From a checkpoint of a small text-conditioned image diffusion model: text encoder width 128, text encoder activation gelu_tanh.
Rows from block 4 of the denoiser, named by matrix and row number. Rows with one number belong to one channel. Each number is 128 + 24 x the weight over its row's rms, rounded and kept within 0 to 255. All counts start at 0. Numbers have three digits each. After the name is the row's rms in percent of the matrix's.
# convs0: first 3x3 conv (model.enc.2.0.convs.0.weight, 192x192x3x3), inputs 152-159, a 3x3 kernel for each
# convs1: second 3x3 conv (model.enc.2.0.convs.1.weight, 192x192x3x3, transposed), outputs 152-159, a 3x3 kernel for each
convs0.76 108:131123128135129129107125106114127197129146173126102149120146149158174166131120136141132134115111123124128117120131158115132137184140157114132109126159135115125117122122137153150171153144127109131102102117128147144101
convs1.76 112:104108126118166174140122150100107149113126113131154150131152159120150135116148148139109119124123131154169149137157147173155150125135139138137136072087132121125140124133132126128124113119113097103095090110113108113091
convs0.77 079:123147119156129137167133144080082099129079081099082104150155174147121124120106100109115122107080094119153129133127133138147200128134178131157116118132079123150112149123135157141150140158124129147128109158150130073137
convs1.77 038:129151077126142127153148058130111080173124124134124093152092157135126174124142154059091098129131188124138147084142095114101113108178152125103153149111120125126133104132124113159143112144133150149097118108092147142132
convs0.78 079:090108090111120114149140126086098102122113098152098116126125130132120146104114103123130121130121102089117107212143126135128144116080124139106136138119145121151108090092074124132137127113095105072115112087107127155187
convs1.78 043:141131129160116123130118127128119123159127137130092098117109141132146083102099116150123152147088125132117120108171145095129150133122096099101108085120095217142131178143108089149135118130134089138084144153141132135086
convs0.79 107:133142130127114090141120104101142133109108097110098081074111135134120109150120118096184172121122122135126168112103156138119129120068129114089103123116120144134128124116142128162134118125139112141140099128067126135123
convs1.79 135:122123134136091139142154169152136080106142126142104128140115119143138138108129140149158119152157133095121097155144119145116105141117118094121144129130125085132142178143172128097123116113143155132105182112112142123149
convs0.80 105:126134107139124131145124126139109111152117127125113162133130096095142121125147133141139109137159086134147168141138105108106122119130184149155123149148137150155155139184136159129126130153177130141137148112155154118186
convs1.80 119:103094125118103137127111106088102131108102128128073118148109140140110130145143135106096089115099109129088073129141177095150146137147183114100140105145133100089134114159161163157148145136151118176153095115108088131170
convs0.81 108:124145117143137138133124123098085059124095082211158136118139108136134111077093104150090100155121108149159153139125111099097068097091081123124148169148143155160153110095102145136121107102086153185145152142188156140172
convs1.81 127:116134121128074082142121112155159121194167153145107118143139114157167188111128153110089161140136095179162121178163146161148156170156160108112103109137067119104094139149113122098111135124121154166162170151117125136129
convs0.82 096:097149122106094124126143155179207197087157113144144146154130136135171138119140175122095176136139138106142147157127142126130100110094098130129089131121108126145121086111119111143132129099125152142124130157112189143139
convs1.82 088:088130101125115145122132137146153146126124103097126098140131163132138147131114114111110128094118123142153131134147144150163137112097108127119158143158158080105101109149146127129111140148124150111127118109122143144146
convs0.83 109:095124109115091082150117085121144104081107101101076077122120110086096130125128129111115072129132125139154112166149122093123155149147142125148148118128167141134165112107096113072117133124143158173167184161194154145185
convs1.83 093:133144124168134158174155110085093108116095137102103115099133149115147139107146123152155144158136157176139154098110118151132152150133137135158153131126135126136127134131143147144143108107087107162112090100106113118098
convs0.84 109:142130094147166140148148123144156121160166125153122160134136144115117104119139140107123132150160172117132146150144167150139155081123176148143153148139152153145147133128140121138113107146148175161164132135133122155126
convs1.84 145:140110157141097158163162172122174107107132116114130066113096132097103136120140161100122143100068116090100111115150142175161139095118101150138165144139112153143125086105118129114142097122118168161135146137146099141099
convs0.85 108:151160148136143136096127092131148123107112109119129118121150154150160149125148126104102104119131087150125097113137133151097091133136159124141147125139120110100100119093119125149136135134116112154123100118130110153151
convs1.85 123:114095121106131114130135136144162129124122079102128113122082141127111146114091099148131119123095145103120153136113124111134139104127157160161179170117193121160122107134110123121096105136124139149145117135143105107126
convs0.86 108:169158147137134125146124138127129063143135067149095091174199131141150123130143109157137125127117156182121150098107134072132130130116085127128138118128128137151116132111103138101114120092122091040121117102146136097155
convs1.86 109:154149201119139129150131160129108120108087104152105138185147107165147096159121108125137130104128123120147140132160130172153160155119133137126119114111134130091101105100136096082113138095095155171129143171135166144139
convs0.87 098:130127120132139133099124156116120151111093130105075130156132154165151163184160192160164121140168174141141139112144173158142147115118157122103147136122155159167154141152146136138163110161149133145083162157144135128149
convs1.87 093:128137144108152153089148122118118117142123159092128116144087127162133128127112098140132136144101100159064091142115128117115095097091110141158156150156163132146149115124111110136108107133126119150141146135110113152109
convs0.88 102:138171163160169143126109117120109081097098131106137136120155163151162114146151111151130131115118127129155130114095155108097113123139145127132117128125114144127120144169179122139146159133158188131120132158131130125138
convs1.88 117:137154137129152150116108152119117124094137144140151142112131146142112129129087073125169141100136149124171161095088090128120135114127105174157181109137140137121109132137113107125144085128118173117087152118121152137117
convs0.89 109:138111106112114133116091156122152099146199095169209154143170220143138193115117165165176151123133095111129131136130122167116158134097139116107125101094123125119135152119118098094122124140144145145132122111131146106126
convs1.89 146:170153155126145142115150167072104075088133077068166083158102166152105181104075131144148201124140163122142177124110126139129178088101107140157136122141116107105113139122175120106143158127145163129115166128132122135098
convs0.90 104:108119123078122135082084102099147155123121140104154140171140122181146116145110099129156114090149150154128140122086093139111109155119111094126160119135162123130144131146124143136146122139123108130130129104121153153154
convs1.90 077:135130169108088106107122151118119165124104140123121160107071142103128147125093081147134108113122121171158113153127168176140176186147185155172177144190231176174185140161158124112143105111109125157123080172091125150084
convs0.91 109:095145126107105107106121125063073113085108090090102105125133118119098130114101092097112139118142158093110142157148111185179157164166114115128140154150113131151151138135135140137135154145126135139136163160116077107064
convs1.91 115:151130139152135143205167160112094108114092124103092116169167150145133117092103100112108096127134116136129111153173194147176191149148152150165147155182154125126142138134146162155136144162160119152138121134116113154159
convs0.92 086:135150133151100100119119134098091145089115106098100128140127121184142164128163137152117124139156112158159136166137105166149129157179125079091098130113137136131137095146142095111162127147168094115157150106120101121133
convs1.92 054:111097143116141149117164159111169134129113128102114116157111123109108132134183182130151136093116128115154097109151132124095114118139106155152122178105124165174178120087092157141109140114143124163137157112126101147108
convs0.93 088:136131140098152156084116132103098131120115196118116136154153134094150151131095141117110152123131168137140127179184172176135123120133119127130113148110103091113089142130145125121148125106118128157126109108148091110110
convs1.93 057:115101135112129132085113100124105130122131167117134098168111115125120117106113085155107114138111114137151136162117097152154120120119137154137124078066110154116145157143147148146148138141151105105082107118134163161166
convs0.94 089:133072145084133086081105087090098143090112152097147115129120156101127125125145182120112094162132125172153133099094106111080141084087152125142157100129123138164128149113107155162171171175162072145139072083116055138153
convs1.94 070:129147126137181152100112084117115111094130122116104094120138131145158149125144181136139128132115077078097109119155133121109124147139130126155144128139123110098084126139120133127107142125097157196144136154110131127139
convs0.95 106:119156129109131141149147143083132103127125119158194151148144121145133105146116137113153105096126108088146140158131146103143196108135139138167127113139109138105123120185137099137150092172136086100068053101121146123133
convs1.95 083:146167117110127084143180101166147148145105140133119117110082125146098143116108128113118131135140137141110132123092126155157139121119101160179177146175152116152156148147141094094107144163145136119134139146165097107094
convs0.96 106:115126114143151113132139115129132105121140127128134109167123129116098118104138117116078124129124131167165146116130119148146143106133130126115142125144143115127122161176165137165180146153160173124118131109113115076103
convs1.96 123:096104079100119078098095113113155163126130192129122163134126145142132115140123109129125155106143137132129187154162166136131144133166162106081103132126097121119105124126128132126146099070102145123122146099124172153144
convs0.97 105:160141115091104145104096099100122096148137138117093131107106099103140114127146137135146158146163138113121122120133097102128114117109126132111117130111107126111114135089105113114134109123128108099103116114133129160155
convs1.97 144:160172133125117094084096109155157148150127105133104151103114133139143107148141121120171117087111097114151134100114100109137118125115114113147116132113106127108119150143137156133130130101094156176158097148122101110117
convs0.98 105:122135125140119154148139169150109125165142137194172122163142154138116109128116147159144126182143141153098106142163154114147120130125088134122118122101112150132145112123117132124116110116126154152163137143135157131164
convs1.98 123:090117089112134107107134084119116107151158117114138131101109106134168133154191138146178129132148099109161103168122136119099092123107107122128133114116113145130124149138092157139091111113090158132149144139120156130151
convs0.99 101:127113121157130144156123119153139154145117122123095145128162119128174143114116124139119167125141137119134179142100121198166170179141095125100125118118119123121121168162130129138127135128142129114126170140137110101122
convs1.99 077:130143118130133122107141125112137138127115139144126145130111121155115132156151136137077133116120168134104147109159135082131126137142127134133142123132112180145146072097082124123124113129110122141159149156170128139123
convs0.100 104:160136169140111134132084103120159111127070126196100146122135128132149140165132131099170129111121131177144176136127150129144161094130142111112099105124115123099133143081128094118082143095101153151097150152147103112123
convs1.100 096:147125116119139151134101097117122127112081104130160168148141110136106094102129107129100105069076074148122077118110140174166161122125121138146132076095130136120140129147160160163145125141131067116091105125113112104120
convs0.101 106:149134155135113114142139104164117167190159159175104178105110125101094140113105126146150165168174143135173166151147145122145128152136140126156152103099118103099106118090086123112119107137115107108104129141114131125139
convs1.101 102:106149114138141092105111087120105130148101127141119084094128113105153145078147113101106109119102158120100127128116102110113131125139118078098115105110113109137132130139112123128103138111079146130140125134191127123136
convs0.102 091:169133119127123094117130130120152180142166129136120143133133182119140128099122146104124107153157127160147141139138155160138160185127124117106105117105099111106140104079126130146108124099119127151155128112128082123190
convs1.102 057:048083082105140137076081064114141159122125088116117142137107109136149143120087083156134108135124099129146086131100085118102142120107114128126152135153146123150086110121139120145171136114155119129137122111141107113135
convs0.103 102:144116124109112125144144131135137095126177105172185158145132120157118145189145139142099099160158129171146098173128119131103124140140122142117124109117141122109104143111137125108137129099102126153113169188122133138117
convs1.103 097:142153110109137116088107081083124052171163149122162127126137101106129079142144109142104122136118092148108112114136118086121113126110112148147140113114115118111114134145164120149161156120161111079122107078096116108135
convs0.104 101:117110117143119101111116103107133165158132125138183148104122129095114133138153144158167157130118124113119129130158183123155175119175168123129131138128141114090115150121152139115166112094131139157179168145164112128160
convs1.104 109:133142135124129100138157107090094081130133134104072073125119105118121112106130094136143104131136109103103111130132152104080112093123140096132129110140112134107099190148153161154173129111150134143099099139105160167158
convs0.105 089:091151108125166113130108095139106083120088103149093101116108106113110122090087155135101094148130125149150134137122108119152101120128174115091106139113126099117096131136095158135137144158114122155133137104090139119137
convs1.105 055:133166137132160128126097108129145135126128153140121117135132086143147154141137145109119104115092088141123141124143086117137105136119092126136126082148121138173157101126115069100110105132084115133109100120113094106124
convs0.106 092:111122148116114104077079121144138113138141124168142086120086139101112098114124114094155141129183126124136096122125095154130101175155141111104103159147127120140121143121095098098091111125125109133138137115101184170108
convs1.106 067:140155147133125119139130133167114130134126127123112076118119146100094133109134116112160112128138130116139110147139128145152100139127111079098100129106099100123074141081156121029118132117150181106095122115083179122094
convs0.107 100:110115112137112136124140122088114168115114127097151136120111120117143102150087099106109130102090099117110137174143124189166140102120122155122117120121140123108116129115140132120108124115129162161164149156133150140188
convs1.107 087:093153150116156147156177170130151155110173159095073142121118157159139154119123125147089149177133155156088164134133140140108115130122120114138120102126108146173144165154126127102100107133130122119119091076084125110122
convs0.108 095:135153155151169167137166150138142125106094109131099121165168138166119098164104105116134139124124158133138128136086119103120133141150143121076099103072107093102087094122156104104133136145149034097127059109125121144129
convs1.108 074:109118119103122155150113147103161108118139111102136066146126102141137125160141139118123122097126104134136118133141162160103096151176149105124122155143130150140119109092115135127174109150141138118123137113146114119122
convs0.109 111:117131124144144176106120129142151132117137164129120134141123100124149140164141130138126122096129177118118133105095086112127106098109092152137128152137126155149146098117109122104098144125095130157124126164148142116118
convs1.109 145:089125113166144151113137139126107135137087132164098144167103121111118148177132133156137109102050117152090085106107108120134137151154171148124131141161178121122125111113117130163140128138120069103118152125157113076121
convs0.110 090:122091086107129091133128113100113111142146156135143118135134143131134134137140141147096092147138129121094079116158144141125162114172139109124140130103139162126130139149129090106137118105108145181149134146169136140086
convs1.110 064:185158167137145131150134128100120143119123139119095143118137115130103120117105133152107130158130151156134160161126130120137147099118108072102125128118128119145098155119104141118085097111106065119090107112080093102123
convs0.111 100:168163140144152142125142159078099087135129113179112121119106118113092080107114100079107107101105116129131174114148176146166162083085118145142137142129129118122126104101116112096105094076091105121124093116118061102105
convs1.111 137:097109134106133130136134147161113094122126138089101149138132140146106136145132139131124134170168152161143166098117123127143144129148140113082122107111124100119102112188138117166122110099073098102080104135110138130104
convs0.112 088:135132124162111113130129142077094089129161177125151127109138123146126096184102113088111091167146115145165120101118182128093171095115154129095106136099122107138102115113124132108130141116123074089112166131107096124114
convs1.112 054:107125154116144158112118076128145112147147131168152137128158111105120139118131145144117145089102115123148161147119140181136163131135149098110140118113125128140127164140158142135165084123149136117084106117115118138090
convs0.113 090:141176156109099179143103156123146105149135139090187131094102130120157120112126113149164146131160114137137098139134164162132130127125137102115118088134141137144152127132131130161149136143139105133135102118166100087121
convs1.113 048:129108068131115100122112146114106151131093106117108067156134179140120151151132180113128117121136118126145132127125158177139148111179132121146111066124092167111149128075126125125117165132109115116130146141121139113095
convs0.114 106:108113128125101137149124141151118118122128135119108117167158147167153134158115133169185179159160155135152143148132145140135190122120127107112113124131142130135132176167129177139140156158145143158163120112121154137104
convs1.114 063:135144176098126140067093105134116152104096118104099106157142127141161146109119146121119115144148128105102088110136142167133128133127096131150120134141136119124098120136113146122128167107118141147135163182135158129138
convs0.115 105:134101124102132088136119129077128123120145158109120134121116127126157132100134092140138120163143126123121149147149142169151130137090136102125112152143099117104108151127130144120130127133117156105142123159140125109168
convs1.115 112:077121131149153119099111121096118088137161116095107107159143125127145118117146106127154122121141126121166179201141151148142112147135128092107073127151107140162101128122142129121116161161130151143095148158126155158121
convs0.116 091:124120148143138105112131133190255155060113101124148186187171144145170162130131155134160127100132093133138153130147124079114123152148124107140114137158105129133106142113137099117115135115130145142115143146139110156142
convs1.116 052:093119118102112119136115139152096125167111155165132089094115155126085131084107112146110157166113160141112161122077087112152090137123139119114116117116170155134102119119130123130110119116080107077078082095108137117137
convs0.117 097:137143129119131130159141147157114111167154142159120121160164148135139139147137113154141133144105109131111107154143161137147137158135097136108111145154131154160154105114103132100115142090116192133080164088099182181112
convs1.117 064:108124129124128105107109101124089114137099119144119128100107122134117107094081101155120114147160153153134132144129136118096123162165143090066087074095094104081084126141137157121152147150125121131114092124134148142124