A small text-conditioned image diffusion model, trained from scratch: text encoder norm layernorm.
Rows from block 5 of the denoiser, named by matrix and row number. Each number is 500 + 50 x the weight over its row's rms, rounded and kept within 0 to 999. All counts start at 0. Numbers have three digits each. After the name is the row's rms in percent of the matrix's.
# emb: conditioning projection (model.enc.2.1.emb.weight, 384x256), inputs 128-255
emb.168 067:363376470411576450432522567407537489525497481519548625482461439502590512555518503458503404506584474498518560452534473548438454566568490541541427470568536547543506555516515504502505483488519523477553543439457400502453551460478446419458504438551534460432529455480478578398531657458493497504462460508448611484396437515545512450467498478507532475489447541478476536428509524451548494535454
emb.169 101:529413404487578420586521485518437506504482416485549496465520469542530536481506561477569536571502533480400553563560474533456437447436414486510542439507462485459527503378442556545436506529503455481449544427493598447471581476474428467435463494516598464586487507316507489530459423478487471397485583600445513504457470558498530538492499567546500589449560520473546540475446517560483480430471
emb.170 044:547482521567402486510501470523486461586451469424435515604550583455527411485527461456459443344600533491448399599509530467501524557606557480527437455534542535478538512511473462486451608467524573511528453458483426460464486505554498548534551509457467513534456584457493499343537446469482528404587491572493486497595543450470539599447525440512577615441536523497526508528449506546557478507540
emb.171 049:584386552429522494497540485505448493582504497531472552513447508528512538503452453447428473560547479485567461446533572597509452496520524477481436493597549560423454579477493531556551504467523423536565574564334569497540549552465470512519592501516499451497428511471518435475532580436460537544438409561443512528472518507532445454480417507459547422510444516481534506608531514500537565526454
emb.172 133:431464507480451505369444406533468555461520464385460499575512524403472481421521504575606486452573493426412397497424442457418484563461397470494503460469495495466533419473539541442548540489455548458507507471418492503496485500497531515570449513479506586509475486499432454494457451551492498490472479549510533477480466515462523471489459575408498469503428496436470501546481398498427456511495
emb.173 090:471460411530554573450460509603490458477445507538519454534462498535485484544440446510476550535506503512402544543476539528555470455501494487471508469517549484505497489448545532469524477557448541547534435480396488502389565485544500554456382464481511458497573497566535533528530505552519444533463504566475486469480435544563546545457482569499484505456578491407498561509501442608511495467484
emb.174 139:422382487494505545532439505515551477555478500598559528376438566550506514493535527465499519514537507433514522434404539488573484447517471543494471542452641474469470409502497471415558516518419505543493535513503525471540460504516559478465562474547465504517518560559426500541460503418550553478503489503454419464509457454564554392492539510529450517474448667489512499601502521497504561603443
emb.175 118:510454458372532555460462575501413453529502533572387487491520583463496556537639508502436543492457482495381449538485488518523525446438512489513419396424493434530502551513473418448465574466509457514511546498586563457425522487463491536423519498563595478510504434501542510531512545478523409427555531518495548602512535541451472495507371487428486437530581493570473566481436501492497476508523
emb.176 093:584408528506520494530474532449424410505521457467434453558586449516524427560384535545631529528504506496494503432507449547484488572536461566503485450502408511429495480534499474458546517375493535575515451441560503578425473533484522408454551445511531499509522482572537536457488409435497534508580507560579567581460454525433526449491516484579414528583499466558476425480454453502511501486508
emb.177 049:610555513489517576468399564544517434470484532452479469533410567547417499533475522606459509559487495492502612577520468515462515436444609476406538508514549474545596512472464496558455498479316502465497433493525421465400461442560524579467459518488472540497551536561516512464485517453501509457464452511409419455448523512530478539493508544561570519531436510408538425452523457555561599432457
emb.178 054:417456469531414552468526519497520498492454570452485534545562520510508447461510466527491485509512427505480481516455558446535564496505411523488538574455488475475574503477494569607435455556482494494438540456432449631594559485466508450419508366540479501544508424551469508557566510509444484458526570485466478435473511436546570425525553446494487564529474553403489571519495473454472466543529
emb.179 094:467376484473487519471536518591477483525568495442543449488499513530509489417476425446510460483523498538528514516563448393565502545482525539539620549509487533519440479508571416519549515509421514485437567470478603560569558526497571464513430577464488488541463456509598472518495529506453526504538507470519537442552555475536452504482466433473549505614509438426500485548480543462478442497483
emb.180 134:434509470551529544529505487389492502532461499493456401527527473506512519496440479542486451519438461461454512440480492458573497549483419380507538425520472491485503492497662632480494482526544490508513468545511530443451454484496557478588512507482538557496507481503512437489557507438488464485514432465497592512457533485439432574585461534465468475480416558502556462436518454485468493481503
emb.181 109:501477501443499435564457489497482528471457491493411513596519502515457519514508479437576477464396494466524469500515559440517488470486470398424550571483541471437542468509548485462536518450459503492594505508427503508461532489487447454543455541432571545462397518523503507445560564465457561512471500505494586494552640478432493520561409474483451453444582457545464510478540501540500409572442
emb.182 132:525455483535524465504457500501520498491386557562482580451530520491508455442539535457602394495504450539399501475478534540523469561459531562463484512402500464532514504436548489521487548492525493471509536539450462495510469517395452506468434490455562476598541560533543564511471481406397485465610489509449433521473492494514527549480492549567526584495605472483571483517514501467450435380505
emb.183 098:396520457495445501541504465444413464452464528519454519446569490521454505500495493512558410480432461515534462406530477529490547480485513439541577519491550500491428445537459582518483409578456556483497458459454480495568402455538489548507528409562558475500464526473506445414500488414468527465462523485439546548525436453528534539428419440466520456494483507446499446455459505480497456543551
emb.184 074:412483515434495509502488550488541528512454419504520432476471459500506556536479431481420428525497646540396502517438500460452470444439496435383568559506402558397470545533607544418440505491467517445552496543483463464473598459536509540529500534552482569489475527459560511555482391500513447501522550541590569562525511588468399520441468478462550418435503431561510496421527577594423504494505
emb.185 066:490519548496439453503464550539542457520485545473451461336444548472571592451498511526499498568477522451540639504488539521501513471522424562528547530515435436530531511490510537500446471597506507391466512536511530590400524484468611534438475519591555435521492491508466539550559592472519485485608488516448527550494513510446410393529455494478479522484500417503557403511503512572459471554485
emb.186 070:429595569573554441564612501590526504544475570443480496479545527430573404505509398517506470499531463537566435483498606423512501479451532561391514510416540518505560506454435545475455494511434585482424437582500515453402512477501482558432464572595553525462472488404541469460445476467486503466450437518553497562550480525510437528492444414433525470552517524475536480472480524464453524576506
emb.187 149:524490553504482540501551441451555526482368588415409501552511490496501514446526561445526443500489527518551451537451548513474381478476496458457422514544508509421500483495504473598430490547538541522513530537506530438497612485539547518509555374499521536489446390491567489422503449484490491481364549533513491563521494473478478488453478517464499534463468457558481569477528510469499580530561
emb.188 146:480539538407427550437493485436537528464460513536513472531476481492525484451486414523501413514515478523574537471497461391488492501567417386501507597528447498512515580341451479571553485413594446529475481494485466493443591437491563460522429517464571469508480500468432515465470565371494487467479464521513450423492480541496459553493459480420463521562490406525506578402597451498606472504520
emb.189 124:495554533507557520525570532593509465547497555487407436430502395511370468458567463461549433413440511520454518480479505504549441541434504499475508397444496508461462499493563500386495496436467421556534568492492376488477465502491575521578467585525438530500435497482569468365513451516420462424437532527371489474537504531499533545448476518450503528441538496485491483537426502526474515484448
emb.190 060:489496408518407538485570528458474550487539512479504555475474570528503486522506422475502470579443524439349550460548544515534554490543524539446548522516526459497506413472542475389479463432525552572583572534448539495480498505474640397486514569524541479501569496536482404521566429396412540491476521523565410467478442497536536456513555522470528472457536515566524449480544605560508529499544
emb.191 092:456410510462485521520471538561508554458540493436457539613462570506504567498522522419477483513537444473425551499467498555454566538517480427405446528415527508462453559575504528531511491514555431442556479464580408527392484507461575485449483462420482539519485502494442491523565497544512551513281454480503528538470485450558577469439516616440502518477509509530489556511552491506380484499517
emb.192 063:550517442536507517495528539502419537504486475483522539550560491487495458563408619503484531580496433431526540414522554488557405554433491516572488530477555525463506513489600489547444472582542472477470549498545398516472456555462473492457494592530550522509515548567542552492530523459581524599415469548466453392508444531552551478513519569368505460508415438495497460500498531516435494527466
emb.193 068:523411509454526573469561489511430505565480491514547448586527465521555444475457533426480450426445496499462563567557492595539440541404489478509505515518469536567501523527515544476404504403448524447481508544497478566554434482535481457443600500514567516527626597579445488485496447462589446409553575510500543506478414496495537548497487458451524451494497567488461450506661534575529582467532
emb.194 090:557516534511527529508509462523508471531469600434610550597461493542515517451469505494615467595491454455620547505423471484537486511526477581523476507493524498437535500532488407447403452523553462458587583462484572615569558447568425441569535551455480460544487497478456484572561556475506495425547509566457555505525515550492495495493502516491523425506446592521527482481450439568492512476498
emb.195 102:469499496464552475349550507510548494505472481501472539485388516537556510607455477452559500495456533465550552485479527591493601538548503518436476507538554559502606511568485505523456531524478399474527532457500469608432532500437479434481517461433468450536466518518556453509444446471490542494464397501481473543576476495534516492469437483515583503466434468517415498427494525495579521497406
emb.196 105:452506560438504539403519403477497437538547461408546509458546531590514445516538504490554452416426449457496553543451518443446536422456346518442547474532475568508438581460523511549542573527498570408435562611500525535407517553485449503456466432457538547512528557532510497464484546444539458504498541507517469494446481496493507465445534604485509486547537508477465546522497449510475556482518
emb.197 105:496561586533551461388462507588581524523522496528529566471464447465477547511591484549530571502391518503507582554467464472548460412521536520485513519546494551470560519483480477520523512391458487531511493453485428459509450488552523533495484403496475513452525512489507606480364459502503456537619522536470580508502468482446511470429518489514474551483590493571434374509564525554518468389600
emb.198 093:483492509534476461537521436523426454476445566431434495501457515478571483470500409430568431552410610452525497507454430427521479629446534526454523549441521469495536510517552529484526490361505513524538565454473387421462554504431371505465485421598405539500508576456523481522459577512428569557467490508418537528493453505473513542614467472479474480469479577523476492480353576432509609500517
emb.199 103:507431513387448463427623501498435523546502484573463518566577467481501519494484414543501489530469504403569486529400473555516425517552512492502429593554509418448498483503420566554530424434508552483534493439469557565503534551545509524439441422552585445522487485521445496493486506449455541613487561412595466525462531521490526571482534499525621503504503392493517535466564524573509555442573
emb.200 073:562534498574486404516567464416550465516529506583494445473489475450415575484552553548551469491469488475512467514579497508517570540570527583512475468422491542528582570458484474472499455448502547516484406542568559457518458546439614494508488567491558601390545563511436597436548445440527510435572566508554504563536558449551508533560492497480458533488520542568536531489519542495482485537503
emb.201 052:482536570552500514602577641408584448592437434552521436456526535457492479528412517474515425511473497475498509478508463467570626541522496473461554446485563493456533386520514463561470480517480496514484454521570524510530441522541538488493508481526550490589432500431496523498425439482485424470457348525462573522580492577449566503490466543482485514524499590549537503496473482422477525476559
emb.202 063:565531553502532415523496518543511544520544539530573484581457516500469503543473489479474620516586380431561443475569511403525559469546530649489570397488455502550493441471545555497478548453537460514466521575551561465478468600501572511527508460476535558471507491417461438503484561505585437587490503481574487519523468535482475465508541576496566386441447502477524506564568568490438503547511
emb.203 093:497429514475516520490456536494511502642498507527488559536548499585451477494509497493536434519459535450531478471493538497522559480531451480536602496473502564533483492537383483466591530479533518544554515455465468616483385484559544437481514552556542491586472393556499403407571439524527568482519511509580506630568563572505516466601505478514510511399473463496535532493505470417502514542426
emb.204 097:482532388492496563508428527442453512545450485535459511553561492459431507452546453494537459411495517453522486482476443509553474519437605417509545395488540512499497527459395552502522559521372546478483598537512494490485414468483514417543478524572516534578508483503468511536455579552427519430411552450447415483498561437524542518566481522521468455454559499509449507427479402434488456556498
emb.205 111:455499470544526552425502501521499422452477474561546560331432556438499567417496511550477497545459487508522440496447575429440504512541436513550484487475469512431524395555481457562514502454492538467425463479525425476529619473476604518524529460478445503506447506544508522533424594505515470552512500464559547497521439468533501361555545456525427474422499294502537565516535492531507487485490
emb.206 071:454497499541520448531411512543453514527491513534498555586493452508507534478459460526417534550528487419532554527499532521558533569462443509518485459488547553506468423492542597485518538517587552396540538450481543424409465564553535460477419461635589547558475548505595450495547512530454586444472529465532533434482531616555510504516539399504568512494450425490542422517533585509519589528416
emb.207 066:523481508511368611480489562554518523463563452472510446537512503491570524444457628467573513545517574567518535436413482473458422515357536553395445626486486455423418423539514585459448464540426557518488555577451515497500519575493546478489478436483518529550613549508481517532488539438506515513534588611470541450437446518483467533507484488554490497481430522455504463523528608451531543473531
emb.208 102:452534488499570440556427512444545498595544482502518566532482521569475488547474411474528500488437541509515617534489476454457439492447470476501490495488413453459503437527432489475426460625538536543477496433531528496382463499475495470517466515444483475491540472499480514546477493511433419410447488569435504431501509427538554446530502492518549505584490397551461541483582550550515465506451
emb.209 085:517473528539550604469482539416549472463395453489566541524539547524514475597545558421538505573514468510539635521504450577554535470408459532496506495521534469573497568530512423513425501407551472560458437445492542485479576537451468520451420395441526542625494515462525433529428469565470455510501470510497447457532516536509514529470509470508542571570479455559471488591562497521528522506411
emb.210 060:426529590483537567587435492431574552400488584510519582565514533415493463549511524512450547527420559455453496503460491496505522508414518494518469463514457498485616501556586465618559522441553454471470562543470502537517477502605559585540500557538494419540653467404600535516487475528509548441503493446462656493481454491598532567546472496400542509449510459539456477534449445499455406502444
emb.211 110:510470416538502418483617469554499473540517492536475512485564479473556457478526478530518446451463513522466566455445524398494409421489462567578492507445500484515486483514478524448395501465540526448425512485553521486472543437614419542406592453500523560494557506443560587527495412539466485528558538522482523506564494472518465546474479504484568554481472451435488491557521591493484525470384
emb.212 081:456493591492481413538502513379463525524536637433586434393506471559493404567472508421444517466548476423525532508497518381502467470517474410493404507527484519454510371489514544439527452503527524409474495510535437422506472392600549484489466398538491435424530492475486477514535509459490515515460531482525559496524506482516534466405442447439539499465474424553610547508380524510464508460545
emb.213 075:483498536536590526536576489458462461457560460372529536442564495517563441469466471545495500497426576454499355501470489424514531557490545534538426544447590554509470494419458564516425450581502527480488589538541433504546477558568618486424547531488538516443498563511543542530448564473502505514520490415563521506544488563409537506495574471496536585419428412500498540449452505421473557580488
emb.214 104:533533520537507497452519607504570613560488540553453530545554460504463524419563456462573462402472522510480542491410457469571483393489497585494522446560472474452529558482479460464444527510515504524431474546471610534578509513512555485468517481412536532509437396478528527543472493503463564465490513542515481496462368519462501583354482540544386458467529579505494502516564549459514496489557
emb.215 103:435584489545556574472477501479386448492432540476561527597497550470442568532503445523478482493393501513458586427454449413540509553512514494473512508440439457516440502555507617547423520507429578447562524536537413434492512486438526528439496524516471475546503446423416548444516444472507541513519589534557572480457436533414497518478403588533469531464538581483494482395444524530473544482553
emb.216 116:556446518418495451559408467562545532480537524562464500529519519516459585438461454440451519488447564458447502427427516514510616536442483485452499463492554492520533488425461414394501531436438532554491517564525457447568524454550516465527440562498511486504533522473526512525500424437558534534388454551521480481433554526524573535469560528532519457574456489488439422525514422436578473448508
emb.217 099:557441485523503563432548510409490466534526465422482482577546502500446487412535442492600495487575442542490574542461495414514529490473440559459589460546557471425416490485472510462464506428461516473543475573506482463469414479545500434459537588366528465496464506555481433463494448498517341441532526429541485478563528455609507518430435496580539487505457541544500513462418541524476458521589